{
  "model": "masked image model",
  "horizontal_flip": true,
  "encoder_head_dim": 16,
  "encoder_qk_norm": true,
  "init": "torch_default",
  "muon_scale": "original",
  "epochs": 9.3
}
Rows from block 1 of the decoder, named by matrix and row number. Each number is 128 + 32 x the weight over its row's rms, rounded and kept within 0 to 255. All counts start at 0. Numbers have three digits each. After the name is the row's rms in percent of the matrix's.
# proj: attention output (decoder.1.attn.proj.weight, 256x256), inputs 86-171
proj.48 092:131140113134170115125104115114146116111147120169101123094069135166118163092167174119165137175158193113124099132143151124157118116169070071064102169138226059083122098103195167135053101100139099143099104165101093080178058134139161116101219125085078151156129146
proj.49 098:131166118167117098157167156158050060076169109171181079118140099089162161184193139055137078105158048120134091119135133109144163084153115136130128107153115115083133149108164088160061077169120065097157138144142167111115141142198110117118181143161173132134085120
proj.50 092:115107114158089112173205130114089107137121141132150090140078147128098164126110112086194138086115153122130105152081091107176086094164154118126181056102186118124129139115144120116160103133159139164145089116146099113061104125105091112098102123115122096088156097
proj.51 099:163123142159099106121150137152093129138106148104155112119173177152128080122130112177128168115120077136130072148111189127110105127081181165166152049140131144146118132173123122099112164128106148142128112125159105133149132125169152203103108147112137110134147128
proj.52 109:146129103126100145110178082126104142093130074128094128075117141085205153131079103118149129129161155084127068115119097125171131064082127105159189129110191097140153172168138136151173130137109182126153068132136140143182129089053146087095136143079099162124145144
proj.53 099:160131125135099117110167114146153136140135118078103150156113147106123121156159092086165208143164125111150082141099113124139145145089134204138134081162080141071157135130135151127140116108100148140160110130169154150149167133131171201119154132144152120112077108
proj.54 098:081101113147145108113134110166142169136123141116120113118121157146178127114177158091142114067113064078148124133095077142120088148019167173165109244070149131118169129208135147100126129111132181153113115167191149117111073150096176129152145160108098167138163115
proj.55 100:142105173147139158140110114086145141113107141151082120120099075117129077130167180112142088097123119101101104122138131124152106109118100099149179116131174155162104150155151143125132145155137153180107118078124146161100070113119125140108112082167114120156101088
proj.56 095:094133137127118149146141111159128127128097160116174108115148149127115145147092089135142105149131108070132165088103150126164104127128159156169138072073091112110202107156135079098174155129132115163158128151152116205096119113120135130187148114088097100101175085
proj.57 095:128176115107133161109113122086171118077154133145145179124120159082103113134096135114115136152126187108122176113148107145077167116065109136127129120084029093057178135133211118124144133107179057131106151140173166140119122209114142100119108141172157115109079097
proj.58 097:176104150115127088118082116084136184118135163163141164154148109125099081111160099124134111108082159163094132163127149104102080109054060135140089192139071112179190117079096131133166155146135154088155105122111089145162193111120075140155162150105158071132083130
proj.59 118:102100122091134176135154126161128175140108102128147124139106127138103093144152121150128133171153171129123135117097146132082086094185099114066125176091132143162094080113109106160134164132148148184076140111086127145184146159164104151182135121100115086180132133
proj.60 095:137120096105145132148079138106117109124103145103154175139151140117091116153133150167110118094138144122112085147136212099103087136074074193099078135116102130052106149103145085122154142123187198149167099134131118146090172172125146181116104099165161110149123086
proj.61 095:085111145151132158138157128136170059103148120153112133103092137138173169093138138118121100127152142151160150093119168195139106091132130201132185166095097089128137076145050177175102098123095101110088131064110140115103188134133108050095162134097112128050131157
proj.62 094:079139151098173114090114106131140141099104149124135134154118068098095171215174145115143114121136109142126163168127162104139105166145181151097138084150128160165073108120083145062129098117125102183169198155044171142136120138152144115116178172113131175161136096
proj.63 104:056119120143143112098154113126181130095143145123158101129119119159153183125118191145080117117121126160164109150129092106131122129075127150055083179094087089093125119080129088176080130062145106127079137099132171098129135100077160115173176181136166107098121127
proj.64 097:115143113115083112136070171139120155133077098133117139147109127113121101166123114156131155108137156128117120117107107122136142111173127123091067094138056143131169078076149091141086052128170170080105134122117131233092124076144120118168062082118113091091132093
proj.65 097:196118076099088104098093050198121134156085119160132092128173129077117135120125085147164140158101107159133129123185153122091105081139042163069071108164140161101155051133043093137099120142119137164139122138118126123136128124090129190131148156120139183114117147
proj.66 106:132132123122157144152131140145110169132048154141132097102148163103133137105115104156108103159156087160146079101179133180130139102194146075015103132167201091134114107158165104068178080201152160107148141124109170142157126103122080130158107104132115166119151140
proj.67 097:178170092083112120081135148104125081121136110128105138109122137137147118140108150127128084111108115079116095150154052100160140153156100107151169108170135128089130142103099143130066150123094071123132100162118100132153176116133171109132124091174115127141122109
proj.68 107:160169142148170123185128083158134149113142101135132121172098149133165129116187121141111137149092179136164117159155169146135136183168125088092098207222149091124106124137109148143086131103055111132117173147072140114139170075137126114111158148080122163143172139
proj.69 094:132128070150144133128165142121131131134121152111086145099128127179123096102116146148094134166094153086120118110098157111141149164141103125155161091096170141102097090182154183104140157141111029160151085164140125121058146121169131144116187100139116085141152117
proj.70 103:154117171108127136094114151082093154090097097126085134088138090131130127071151092138109144121114118139127096135148141147114179123113130098166137183073143173146158174160161148104121157182107092124127114102078116115138180094175066116113107145176097138099151041
proj.71 100:166150142115111114170107081116078147128115199191170188125118128121106133168112122121075157132197064099122138105119157071142166104109182148123122217127127131063226125161114132091120106084129145125146077147192102148169087148137120082137131115070128120166116115
proj.72 097:109114131136086066137093145127119097092111104101124129146076096153133137156130119129126172117102147119107113099121055083155132131173154097158127153163151122139156136155189087092182081152141166062125112105184205167122104128140106115161145112114141132080096134
proj.73 099:179168130074131182155106156082144131123180169166151142130140137101139155149125180087149102139131119148117135174124132143123140116090116027095163086156142107132161140136183061129100138099159086068141180083113069100142116132099149101071118118164221154170099149
proj.74 103:120115156127146168173102148130110075119087118175114137151098133150153131094123151100172120067156086127086162131120158109139061129092122189185166144085104113157093184185094172162141145107117154105114126123108076149149095145141146086097115138185156168116155124
proj.75 105:121086166110094106133082137118139114088137166119062143139131141171120128108107130142133119142111150137121169126116077114127110150170151143080099112097157100084143079119110102158119082188150090163141156109136158119139138117110076141114101122150165162122110114
proj.76 100:145147147101141107099164112171181120146147129083111078156124197117142107098084163127155155134155137154144110152151236134096119050092184128200123117098147088169154173156113140125122117131099100123083147083068037144149125088121104099118172131147148176147130118
proj.77 101:085141124109107117111140127128088106131126151171155120112119175144149110176104139112115134109116142126097120120113127155161103071132105159160145163052142116161148100182160129179208145117158148088141126139173144189065069147165094146109104131186104144113127092
proj.78 104:047131229117174103143172194140141087156147115092127144101134136113178147093095170162118116060139081113155139117164104179151126076120072080106160189151182166088099122139137141092111168120156102176129137135115154117106157124177128162111095157121160145109054166
proj.79 103:171093149117134154115118120202130117096143108136140126116112120147140089113183147167135180138145083122094082120148153152132098182087069156077128077151115185151082191164115141154126163113138145166150141071119097059153130126094146121103116084149182075149147118
proj.80 107:140146148122138114065137114124131148132122159134123145154144099100148149173131171127093119129076160149136148162158102116075148151148128106110109073197117100146087143094096071102132124127125143163111118134158137076101157151109092102183141132153127148093092171
proj.81 103:090121134146146128115161170164162155179139108134141121131104104138114139178142154149141124151127145140105100135148160147114177192091091123149207056154127085134107126135118088136099178035086102183131104145097128052121132166136082140171140116110107138160139118
proj.82 101:137125126110065135116095093110151115105172115087163133146113102102113184090120126103165138130136139106116119145150118135145158222117171072210122106140160155172063126147100061133119094091105148156136100105116137122129112155078118106140146172117138173170106153
proj.83 111:130116132144120121100160116048155142118120113065115146141077106118154110146100090092148119128127098130134135136110103104079123109171129154123157111122129102123123124127103082107125129203119123122171144134104173098133190114110102100126166117119148105098130122
proj.84 090:159144183152115090120125153144037145089052158158148145100113127136125104140190126135183092130130179106105082109096137115161145160105133169115158138115115127221051098114095178132195100186118113159168094130088196156129096106112137107101153104156140083138170140
proj.85 095:124138145098107127137161078087140133111122111139162127077096145062133091156118110102162133077144140125159165121120150130137128130155164166140134091069124156170120133164104130119140142189138107146106149133146159164135137139148129102141147166121107144134126107
proj.86 097:131177145124091187171121145112107099145108128146159184126138128180153157106164130107104119125085105139129134179056106133146125146159115113102119154168122098149096135155109169092132129132113137122122104118053097140130153170141124116144133157134129134115106091
proj.87 091:113131137141096148137155125112121139094139137145124124111128165123113111100131130147139103106125195138115151076149123216159134170141182134063100117162112146156051103141066112187092127130125163161086102140133122160107154126124150108146118127110103111131032146
proj.88 107:107116112125040141157105163102106093114116151135129072126190169097111143185153168151143115127134112120150095145089096097134102113072164165174150154131056116120179156152176097092214098165139169101142206101162159143112124052152166149081118129124140097139040109
proj.89 098:120153122050112116114111128113128138141167177096106088142087149108118113140139154136191134138155182131098083121107138117093159153111122136029145193131077093124130132106136110117121124181134187141165127162161088149155116094153168078136111075127197140128113133
proj.90 100:121130063130144124111145135131169089119181116119118119160119115175154137123098119120138140113142078119177155171128181110083148076119075132203064156151111083190112166133063163135073151112131146162146148152150070102132142140159106116089114084145134142125150138
proj.91 095:128133185088156139128076066182076100119159147165145078123129122126088188127147159143113144149086147128135167104107088134151140085115166152079132191101158110143106193198129092091139123117204124119153123116088158101138132125124153100114147112138131134127133121
proj.92 097:148139143079160147104106099111192101141054100067139162126151114129133147146138132114139135101132146141114131135148108123078117137158167155107079138158137116141094148116134134134099138108187169130082112138139102078166132184151126197035176123157191141198175134
proj.93 106:150140148110129111120158115138139104148131126091106118167131142149130126126133104119095150099135098095094172124096093084124126111141180139130210079039095117153160095139170096108137161138156111176149172129148136156134108115112121134128139122108151145164101150
proj.94 096:115160105081064165214130078178073110146127112131107114090118133147139125124150192121147061080079103173101116118117137130107109164150094117200115094160176162130114151144071131101112118108113132069093109088091094157154143143121154117184121120145106143089149136
proj.95 098:146111128110140108067115133097147126161101127098161107118133098118172139093101099144124138122141102169149120130133097137095126158100153123127100116187162186162068160150072112104070173128143148146095153153124117107111107081162119179159137119129090120148143116
proj.96 097:151130120141127119121110104138186179132135139131120161167152133134127165149085116169109147192174102104083108088139140131106116127131118115114109142163147145149164144149178082052096150057120120134098101162153115169115113171111136185108117117095143114180110177
proj.97 104:102105128145098109136113152157159105122096154110138108157147114109133144173165090119120090078147095151102140093113142078113093092125101158201171175169177134120132110117082138124104121145165124078142087139148122143121128138142146190189099106057095100089107131
proj.98 101:111101132158142131116092120127111104095116158164084164109155140158134116138155128149123107123110181121118109096112188159103162116122208157179112151111075095174149090142139129133167072163092081087103188105111169152143083114160149107079148079122154159063168164
proj.99 111:178086081146164111065119113099146096116176159138171148115170134129114109106095098142157127140081118156109148101159124107094176078137125098186116124091129155084102091117100133109142115118143119148151167111177172145131144123077099119127169130118131116192159164
proj.100 106:145100155146044165163118128128127104165119119137124102118120149105132076111135097121110123177142137126140135095086179151101117129156150149117134137127155081091134158136057082077145125200105122166161145182166116092064226143097099115163149165145085129193181133
proj.101 096:160137121132141120158161151085148160182140088123118113114103133181157124128150136115093179143109085149064144113142084134070151084118090137101097167172067160119154141144080133132101099203130084102160181153136100154155174075132121144139154166136106144161168161
proj.102 101:136158116146125126126156156180168107117126101142084126121179095121154150091142105108121092168094091103174112142161142098179100132157126130075117141174154125106106133112157144141146138104148150098102112079138069126128109093044128085137171081157155102159159122
proj.103 107:122115157123103143097097113178155161136137126165134153100117086166123103128135110120121128111115077145093116129183158088093122054137123098115129149136100173171140174111113170150086090100101106113138158144116140096145099086101116097201149115109128110126146149
proj.104 092:086111119116131101141191159103111147083155151111161094121157075115076164150156169151140107081082100143070114116177128127106149170132070134103118131212116141135175160139099161115119137083146137137105148156152080149109105122158105107127138182121137127178120127
proj.105 092:138142140133147112131101177139083121114110131128132115077154149120146155127154156138174117099073131091154156085167081136164117134116118132131147117162196180092110119184115122111142156121111147155163113159080097159086139148083134088132124137091169143110105120
proj.106 109:090148157163094071114119148155130126165135157148102149121150144134127145155128165136080146076151137100075095150122086117136136080152085069156135160162174113108174177169142128119192099181126120085181105110111109117131140096095153129079163116110109120174096118
proj.107 102:142117081121170111140160150148176138138161110130125114099136122099140156096136147128107127104152089151158126193105124117142149174097182089171018157205083114102215137125104116115113087160155094137148132109096109092125189103160170136190143091135113148147109098
proj.108 107:159100123103114082124085127132152132134121138099107089142078114172138114101126107114108141132158160155122118162099077133173168136178146100137089112145116143130133106110158154134082100123116099177126091127107072116139115101182138154165166118142153124092073189
proj.109 113:108109137175130129121117159073191102138127071145117126136142143138115128151079124150128179132169167120129186116087094134168153089125243166092108108078103131118149142114106087124119128117137114134123103138141096176072164161129142145131115177173106127141115083
proj.110 101:128172146115123094132163127143099134141127091098057126154109131119082132149135087138079137135119158182161122084118094095147165054205112128107100151132132115134092090152097154156118138127141137139116116117115103136107145106105124117074122145170100149154134153
proj.111 113:097163073110166145087136136129057139122146133125140118080117153094109141069183187161103105107153162102104103114157081157119138123183078095133091142125184131096134115126200120154117092169144062133118144117150144122137061118089135156092139099168130101138110111
proj.112 109:105128116114119089151166155165087114149182130123101112128115170152119124127161117066123195160145170139165110148110119143132150161109145101076097154124067158092184149093105128101148115127172137154103079111162107131116141159091115119164112096088125106125150171
proj.113 090:099117161150090120133147139171104158153159110119192148189124164123143108098048094077162169142151120116113137137116152143093112158153136093113137133132144126132145127105153149125134106138111121162089180120062140048155062146156221125173102073091165159113132141
proj.114 106:131144143146163087052174142104120149113074102091082094141068106136160166143127130152145120143123149093130122159170117159151160116158176187088120161115123148092115099065035160194112118144145107125126128152151128139146134110153094113131108136095115139130101159
proj.115 095:129133114152123145083124135125157118120090133115145171124130128119120076153114103138134149152129162119151172146101090134130157157088191100164107083133162152105064176085197163129056085141114057136104103149062188132123099128070174159131143134107149132094108115
proj.116 101:119112124141094142164102099209128125151132135131139117103133101085095124129127090091104170147161159178166136133136146159099108156201140161098136125126117132115115076122086115143088127116120082134138151153128148115146134150105193104131142077137171131148158146
proj.117 099:115116147145092082122155169139176103138117090107124079161107126156139111119127143133096159137145161116138158188138109148163115237158123154234109104142083138086095108146114146112124041193134095152146161073123160143152138083175137162110174126149090109101103103
proj.118 104:100165139152101115139151146188114138137129101142161162137123142156146102110169100136112137115133131128115114099106083144141101126125235125152176062058094142175097104095080134130102115143110099148190138137066168144104130113070153174143163150165157136150168149
proj.119 111:102098094125148144125167137112136138115071130116117079154118114145103164108107128145104060182153157124109129131156116138107095156125170142150155122176121125208136131105195110105093138158130062100136112140121148164085136132173136125098099114132116153131104145
proj.120 094:098095152102204144068137136097091116134129141119153102128106108144106095123150095182132141152114099140139143136108149171068168098129054159193103162085109153128127141115116107140157199137158092078148151123109159181076136091102184157058116101138100137194167130
proj.121 090:180110145170116091153103148115115135155118127093065169144112091194119152123143130110133130124148148130114152133148152145153089052139146126023112141130195105123131142142132111167148099154104125109098125153149118063192144158137186142095099149077122149117139090
proj.122 092:124087139122172181141121110117137142066118134146157102139132151123148162164089083165101149204121106148135101153122154100111134122120078138126149127047108174131112137135196088130151151157158111102156152142178135086108163130084122096119086113089095177134138151
proj.123 103:146139160144106126146198113122244104161130091085166116151109142120161136075105087150128172161163087158164155151112128107098072128170129116087130119086132140094110109131149142181120144068094069174101124135137124125111150159090176127100133173102122161172141117
proj.124 093:107130124134126160097147149130139079100136130113119054127164169105100136126062101159152150220151206150132150150120103195128155072135140129140116124077151140107089116074182148125128144040109118133138148145134158107122089141088125142126118087131158174141193118
proj.125 092:040124123115116162132118116121136167105179152137116109144136157106131106159089091111109141124158170156151123143098112172144116140108141152180100035074122141116091124126150128156164163110075138203120159099120135144174120092151145146117090076159159093122106182
proj.126 100:153104094137102095123154141192133160116164149116123136125133111140133120111153122141113094132104065153117168127145126143124145059092130141139094076122166108056140125160170162124085091096104124137113088173138145091138203165116143126121092181098184167099122064
proj.127 097:099076095140158090133169125190098114121118166131170096115111157092177123118110081139122161117148110066165133100145166126129125118095206091128176165089090121151116148128057096165036157038170086104117088118103110168109090169106066117068050122108099124109140159
proj.128 104:167127109160103145103073134099138106164136103099121139136109142157157162140106125126110152093145095074132110113179124151136147128070085141109057161135088193100133141101089124146106073132129158168164154172128121068163186135142108122102115147156062144139096161
proj.129 109:163147091108114116098139134149134124149162110130140155168100115150105136152165093174132147140157146143148126187097176132079145154094152151107124123129118140112144110165113103099171160162147128129145111144108097186119123133138148193124130134065119088126109077
proj.130 107:151167094099176106119200112148159115102136086109153122130161136082105128132100085118126121146146064162113135127182168120106141145116137131128125122128165163168112114139149097077104215123117113175142131131108111139130143081109129131109133112176139143182123110
proj.131 105:121164162141162141165175154107190165131124126076080106093162073093116125107142116117153093145094107147133149121152159148090107108170102091166042129195177144168123058110112159108137119159085121124125124144117162132141156089117142128105080130137192102154162132
proj.132 100:091140089088127118131182131102065082122157141148136130149127135107162151139138084133116148124124112142146132132153115125091140087126073115129142077022126129113196127119129134131138179125127126110175124108127128160119123180142110099143162194086102140118118202
proj.133 086:144091146118118140117060111125179166141115100120127166130074142157125096138086177160145076189119110139104157141141153121057125083156074104175112147203154080107111176117192147092079172202169169148190067155129158108146157103118151183136152156057170104161126142
proj.134 094:124129137131094103168153124163182133122104075089127134136084162143154098057136113176141155133142084131128111136091129158129102136155130104117121207063095211136141112099075176153134055184103063116174182113194195109166146109165123149170155093159117122085167144
proj.135 092:110142158115179113154094121113120140128116157117165167091131132144099127093112133123126095109107154093140145156135088099154103121079147158152095008094176076149094079104119100108155152100114118149120115153126110125132150133147091088153133137114064147142110145
proj.136 090:122132125126085126136082088112053125078157125157133150131128118094121105135129163119135121129104152113086153132091147135135145124153172155082199129125095145168125122184048148144169104171175143143176144163125136116079136077156150102110171141123128124080214133
proj.137 088:145084158180126077144102083149182106168125132103114135152107174070114156163155094141178143181116169076143170123085105142105105189147094171100192154077018139076114072111134078085115065093118124104173128084089113140133107141105153168114146144173087153119133162
proj.138 100:157119151098189161105163126153160127127104133090125131140167098128064140148140082140137142163118125132109150133157153125077144118094160174123120094127050168139120138137135102160093084114124165119140102107139129089118091128155114162148084132136132163131124138
proj.139 125:091091153136117153159123158103146149088141113129104121161132112149138139157135164099115142119088157148161149108116150149211175125151159092142090124125094103126109102119162178167102109077128059095183127138084150138085080112128144135154130150157187113090120152
proj.140 102:138109158175149127105085152103121176124062106119118098069128129138121162086083144172157130132146043138162164105193110102147120103106195147156129143123189120159149116121072125149128094106136153050099135112150099135109177167136100115141086133164157117146190093
proj.141 103:144125100138138168122109083090151149164122124126153127106130130073127094141122124105159121125078116120137158160110162118159133056134133115151179143172167094098147145161090159129122163095145113178131140141115111064167177175167156113177091130150106096116103155
proj.142 099:132126154129141111158138157186067134140137126058110139107154106149103103106122183134189111119146120129112146086137142143148108066127086142138141132119113099160106114109097130169156111185080166102122122115123142161141142120118129168083097066159162106112127132
proj.143 100:163133105156114094167165093108150098100134095188121112164100143111128075108155093094092151137143188139118130114084103115150173123146194180062194103091121102128082126108154123137145108191174112135159129117126218121123158093067091108116100105151124124161144133
proj.144 100:150081151114109123108124084160161081154096115063153113194133142140108101143104112109109119136131088113134123092127134132035131071175126063037090172140167121113177056122089142120115138184151091091145183181124116099087141170086175212102119133069142125164134105
proj.145 097:121095145154133122155061108125149130137138114101174177149130112158109133120131148113102137149108143120098112137102173158101138133093201138124170088149200078150152078113165154152130139124104100107125149112158131068096161089148100106132068159121150080068134136
proj.146 101:154157111116105145126145119139140080130141113140168124125099157129106138124169094158109119160098141135140121125090180102126148191115136184162101128114078137109101127081135082058137123118105117117101131149126132188176148171136101104170158139104086118123087143
proj.147 116:120113112142134152126087182138137178122188099125087126101126148151088099128108177138125109173101136114119167102101136139137136074115150150103125070139175118181095128147138123151114151119158185117115085127132132124139135096119177206074175110134145098150136130
proj.148 112:149092147084128169155048113097141141145089138181170106129144153092124091143152078121144108158117088165115125130166175134084129144147080139134083120111045160112078104087127121141161146141140146129130091129098169194122109160163119150140165092109144103140158154
proj.149 105:138084136144122107121130136129198174124119170112112144123050159166104175135133126195158115088098101124116144122132105074146077151075138140151119067148110146094058085072149149153114146099113109159110156101096147135122088096139056166143095198119071113098147116
proj.150 090:114147151111104106128129096128193106107120132165137151135132186156125114124069088147110127108128170089177125100155120115137110138157155094121153116215183115132085106106136118112157144106101129103079102137123098168116086137128109128171175168136099156102133120
proj.151 108:069121070163202130085145161115109114085150142152140121147127146121122182114090153154121076117097133095108141104148104135109122064132120089110113096154140103121142123091082061143130114180159156113097115176197104145130093113096114116191135099190152115144100157
proj.152 098:058153149184154152185134142071108066085168106060118144172128127158120169092118166125150144124132104137121141063138177178135091049135131165179102091121159086107109060151141180127118149057125127106100148146080131179112180158147138148144160147135144086109119134
proj.153 098:109127172175124118057131165106145116173168080070095155148115125174114116115112101173150113112069113095083110104086146137174127141149173057097144138138104151229115095126147112150154080176105166122079159120123148092174106174179156122095155157115139149117133100
proj.154 098:134123162092146088133091134169057092125166165147121101097152122077150114176122102136110130094146151112107131167131098098158123109122180154150109173141104056117213148081118094127100128064113095061099167120172119119069066177106111149186114152111097138062156167
proj.155 089:107152118142116109156144078157124128119146127140215088110157144068140168202135131103116120085161100138097146114128139101136115152217148113102093080118138196048173125111108169134102160091171102112117125098159139163112114159113150166096132196164084107142172100
proj.156 102:157154135148156101162174163143064160160087155172115137109065090146150101123121126199134124115172109104089127128112150103139098164145149142178112093125129125172097091129105083150139106153090177176156117130130165125109202080145110103146135133142086129123152160
proj.157 101:137111138164140129100150148131133137158138124110100100123138095134095166110146121149132154093180118143128159098153135104142107111096160122151077164124142129170126221117114149115087095079125132119148123158107107059093142110134085126150158133104097155142082106
proj.158 104:083132129085168110119093150132125127120109115122144087133135123081073123175187098183115142109190131151183148100117172130059168133113114146189116134133113113084124129106128143121052113064167096121142121147138140064135081153114134134085103140154103099131101122
proj.159 102:133127172137135149121098168089147116113100105116167074134100163109120126122138132154138120113154102157138126119168145140165125088170077130104129154190100159076140072097119147137145123132160090124128111110125100150150142112119084099142102140118123161113117127
proj.160 096:112104124183168140113123135113073110101097210134146122115171177114142056134114108151110118143158144162104113139139160156125146112082185112174154139107085161155137123097135077134170112096162105101155088119143131154077058101112120135113097072124132109149088118
proj.161 099:119115121110152104148111095103166178166145133085165150173145109066060126158132101123131134149188134167156132156123136104070140143150144102173140171135151078139171117147129103119070163142102166139096151137148091051171132161115142167165154118066130099095129165
proj.162 095:138140192130075133128060109122160101129040125136076102125118155091150129187112128121133106162154124114113137104148151099168197157110178147115121213133138115143134157171182176117146085164070130118120152146079083105134098147114142189093163129077114137123088162
proj.163 099:111126116116146175203125072155158139132100083164110122129123162135091115123130136050085139140117136129083082131107132135086113106129133085134151182168155097149149173221077116193131160157159182092105156111107120108121188093148129183122099112146131149143138133
proj.164 108:088121114128125137105140115108118163142178162166131147135119145134194100111119146126128108131085078133095147132124146129185096128133107147154140164091108138130127132104113148125154088138161153108118148107137082142110090160174114092144089117102166105088129167
proj.165 098:129115128101151122105124135136104174162163100131160145122113152099146125104124145099138124125144087182140112137148101158175132098147105155122202117098112154150089138132062126126158114188128146096177200128166156096122159127151136091128105099142151104094075115
proj.166 103:140131175111165117136145107160170104090094091086104181139103063174120137148088130177116187104132179116136135185156084162147115145055086117128090127120123173103048170169147132144118171095116093134160113122105075091105135104112128118130128158160102154170162124
proj.167 100:136142143116054093178137167099101109151158123151175123092153154052096154148146163097104103080151134134102101148128101141174121125150104188150163110089112111112211114130127196139155142133114141097178100141116107121135151157155121157057096142139142112082079114
proj.168 103:192163117110132182121133072162135067138142110139140113131113138155121082147159145084120150076148132127175088172114144155119124105065165178073100157036072105097167116107108147103158106160130174117161078082066130139077109158172174107119177088144122148197183109
proj.169 094:064169133164168092127077094157180070183138098110127080193175116080161122179132125132060100153156090126084124153123096113157150028150106129191180135103159118138124165153079128172123135128139149134129115123141113127089119165115152135159137165143143095159121152
proj.170 096:152160159124117140161132083121142102079058151117144105146134105089144112181119147121126127124072155129075095105185148125151150112100059088118069094082135179141125084082153111116169132184104155160138098131104144179096154153171153138163213126117118076121099136
proj.171 096:162122147142131090147105110117097115146114140165157114101137100135113111151111141130140083115129092110096140102131176160103097117140066129138094145121117116084124142170144159099126124113174074136124147111237144135154120143156185152139159090117167143183081154
proj.172 105:176105089095127165136131130132099112051119099121081179123101123126148119118155099121127089130137103142113124113132086107123091113158146140138253169107148055115074139191173160132148134126147160139140122122129135143162073135172083158139077079131128119099063099
proj.173 103:127123120139151118091182097117147096159121129172161156142118143110159106151101104141138050144064161080142142133106128099101103125155159151158150063152184118146180134132147133125093138144179167151063086142199087076081131169183068126170149127104105114094153068
proj.174 092:112090144111163132133115153142127200217118087050104125124127108163103149076060126140126114170075153141136098134144108113108107100108073123153118150116090166131116095137186084121132094132136128081096151114136120162108162147089141130155095158129104115121139161
proj.175 094:152134159131152182097071088072145080141133082127135085133133139134128131124093125180130149154139132126148175104156116107059136152123076135138110120135140128096125100129132166130080121081125124113096173125155144084084070106061151126113187171100127164144134152
proj.176 110:128143094165113146140140115141077082120164095186174143086181173132118114157121112104140126101126106103155118187157117137095080122097149141121166072048129150095255115098168121126156110114129171148140211113139053085129085153160114111105136145103106168111170118
proj.177 133:162140137116114132104113090111108135112108134152096108103116125112149136133111076108111136138145088132128104121141097083122086136108162118186142186135145116148127108165082170096197091166156199154116152162117074117141127112086120131136169111109134114122079143
proj.178 096:142127132106108158127061107121175172146095117092109146136174072189098172098149174134076124088124131134094109122094105111142103089148130169162108025124144146123146098138147151149197156149125145147161079129170107136116182084120125147098141124079099132165099118
proj.179 106:132133129107122091140112109141102179138146097080095152080189089215161114099102132094164192158145147101135153157098099127146159084150126105120116189120137089174089076095131149150180135125159169154111165142071155120071144099078137134096119107141152120107102140
proj.180 101:079100144155107205164091122118045109112072152174158097096150144112109098118155137064128126118080153132112142131118142130133127137152127157155100156109140155090101118132173127110114144114135109163102152155160184167151116131176058135110084068120136149130074100
proj.181 095:138105115135100160156124111143174139190095110154109126128102143169124100116152159127107164113123167116133093126082122146131108100103123101154099149169088150143116158108181131099139112196045144106118140101140162100088162166157162172142104132159115085110155133
proj.182 091:120162091150091146146152174099157125121201152134095140099073122144075145118107156153151085148089115189113196136171113113131110173083094128122156131172155152089032168095086117126126113100186096141085099108152150106179122165112171136032135168092114097157090123
proj.183 102:099160123088168173112102162116080101127111127163100107098109143123139109139118116162110160163147106139088111118157107149178139141131120133069065142181140078165200118103158132148143128117165144102098124174077125200160120107121064093109159138138118151161117091
proj.184 109:094129147148071113165122136117086100109132140151161123116156154082140180125101121130156104109098150134157145107145101100129162132150121137120114075134154153070119168123123159106108143076136164159125103117143114100120129128105136087100105157153074115104097110
proj.185 106:130150140160098146161098113130104094127152120114139155119146089129153131072146170101103137124124148146179145105097084157138122098123148110131147105103146152114093142164115091153105142116102193197134078124094129160125142163100147113182162109119167174119103164
proj.186 092:109119128123087160139123154108155121105137164069126104097157070125110158105146166158129117125116133162123119069146133142140119234187221093076114139163164079098114096148112136105064134152095121132121113155171147148140123157136141163112093112164169163108100108
proj.187 101:107139164179140131131095137136146096122121164108135111128136156092175106107143110118163148121146095149175142121192126172116171141107139124123138113128099105109226106105151120114117122094134104103127090093166104121139154104145153098126099118096132140077090144
proj.188 108:156158114096149156100097165160163123112118148147190157123193137106120101065086108069095111112142096153126134100138070115103117178100059167181190082130184124125122178149138185090178129081074080145118154098161120081114102135150077083153095166147162144174157135
proj.189 102:179129133090131110102097101166109113149064134121152122129144129110099123165094114150103140138083125117147091124144141140131146062081049142196156160122090121112119118072131120110145127151140183083153135135169097145099121126120142101182152121148138169116191162
proj.190 103:134141130122104165102126105067146133150142137136108083105083141118126134172143119137126148125167071162136109144127119117159160106148095093079154129141143088148169149100144115101099113128155067166160127115114148075140088102170151076119159141145119143135144180
proj.191 096:109122126141072173165089148130115090117105125117104136123148129173130105097194140130113079105117110103124144135105149136180113086161153151151113100171131163137155135113092160119146143124118175107137156150103106114111150129095106136118051118118171111116118124
proj.192 098:127143118085099123144123199111124138157148109132128092097128140130085102117124079141147087142131096117188115150157132161109167155146104101177121096111076152147071091121123142143097154092064090147172123110102113098132156175146107154154089101151151135132113161
proj.193 105:167108116115107121143092096126144083115089137117103141071112125185091118164120105109163120138140120124171097103109154068099162184081053181109133057152086130115095208089141057131178127100124100164108125103150158088180138123111077105161147124143173124194101149
proj.194 101:142140140120119120152159073154030132151091154127176091078142114065140158227127138144082102165081116138123152130142093070165166142152131151159113060105196066127164181077140056116168099169142163090145161186155167176146112122088153100147125160149090139179122183
proj.195 097:082108096146169164062185121141154164122130110134128133151142103138140148134120082152158134089155096079092178093104135119118109214158155095128131130135110137184129132141107138126090160131073197074132084129120070133191156154137151135116091114097076101148091116
proj.196 090:099102151182050134165128120102152158119108138119128138125148162044142098133101139096107121102119113133138168131091121088133143096100104068171142171065107128173176141111156139104123128140110136104137114123166164142157057098092115122154066098153126057114111097
proj.197 096:097148123138136116160151131133120148132131085146132140154130127102119142078153142118148108063070156121162136074151119152131131131125113108177057064108106083150109124112159084163082124078100159063128182089086182200147037137150089101156177086161151142076178190
proj.198 095:176112126138196136073143128073140201140112174111158081130110120132117132103165122183124099157127147117113135131151114146150135186128116160124100078140189106074128187061136128124175161111132137132143129142123143147150067131139104094129124127112131131163181108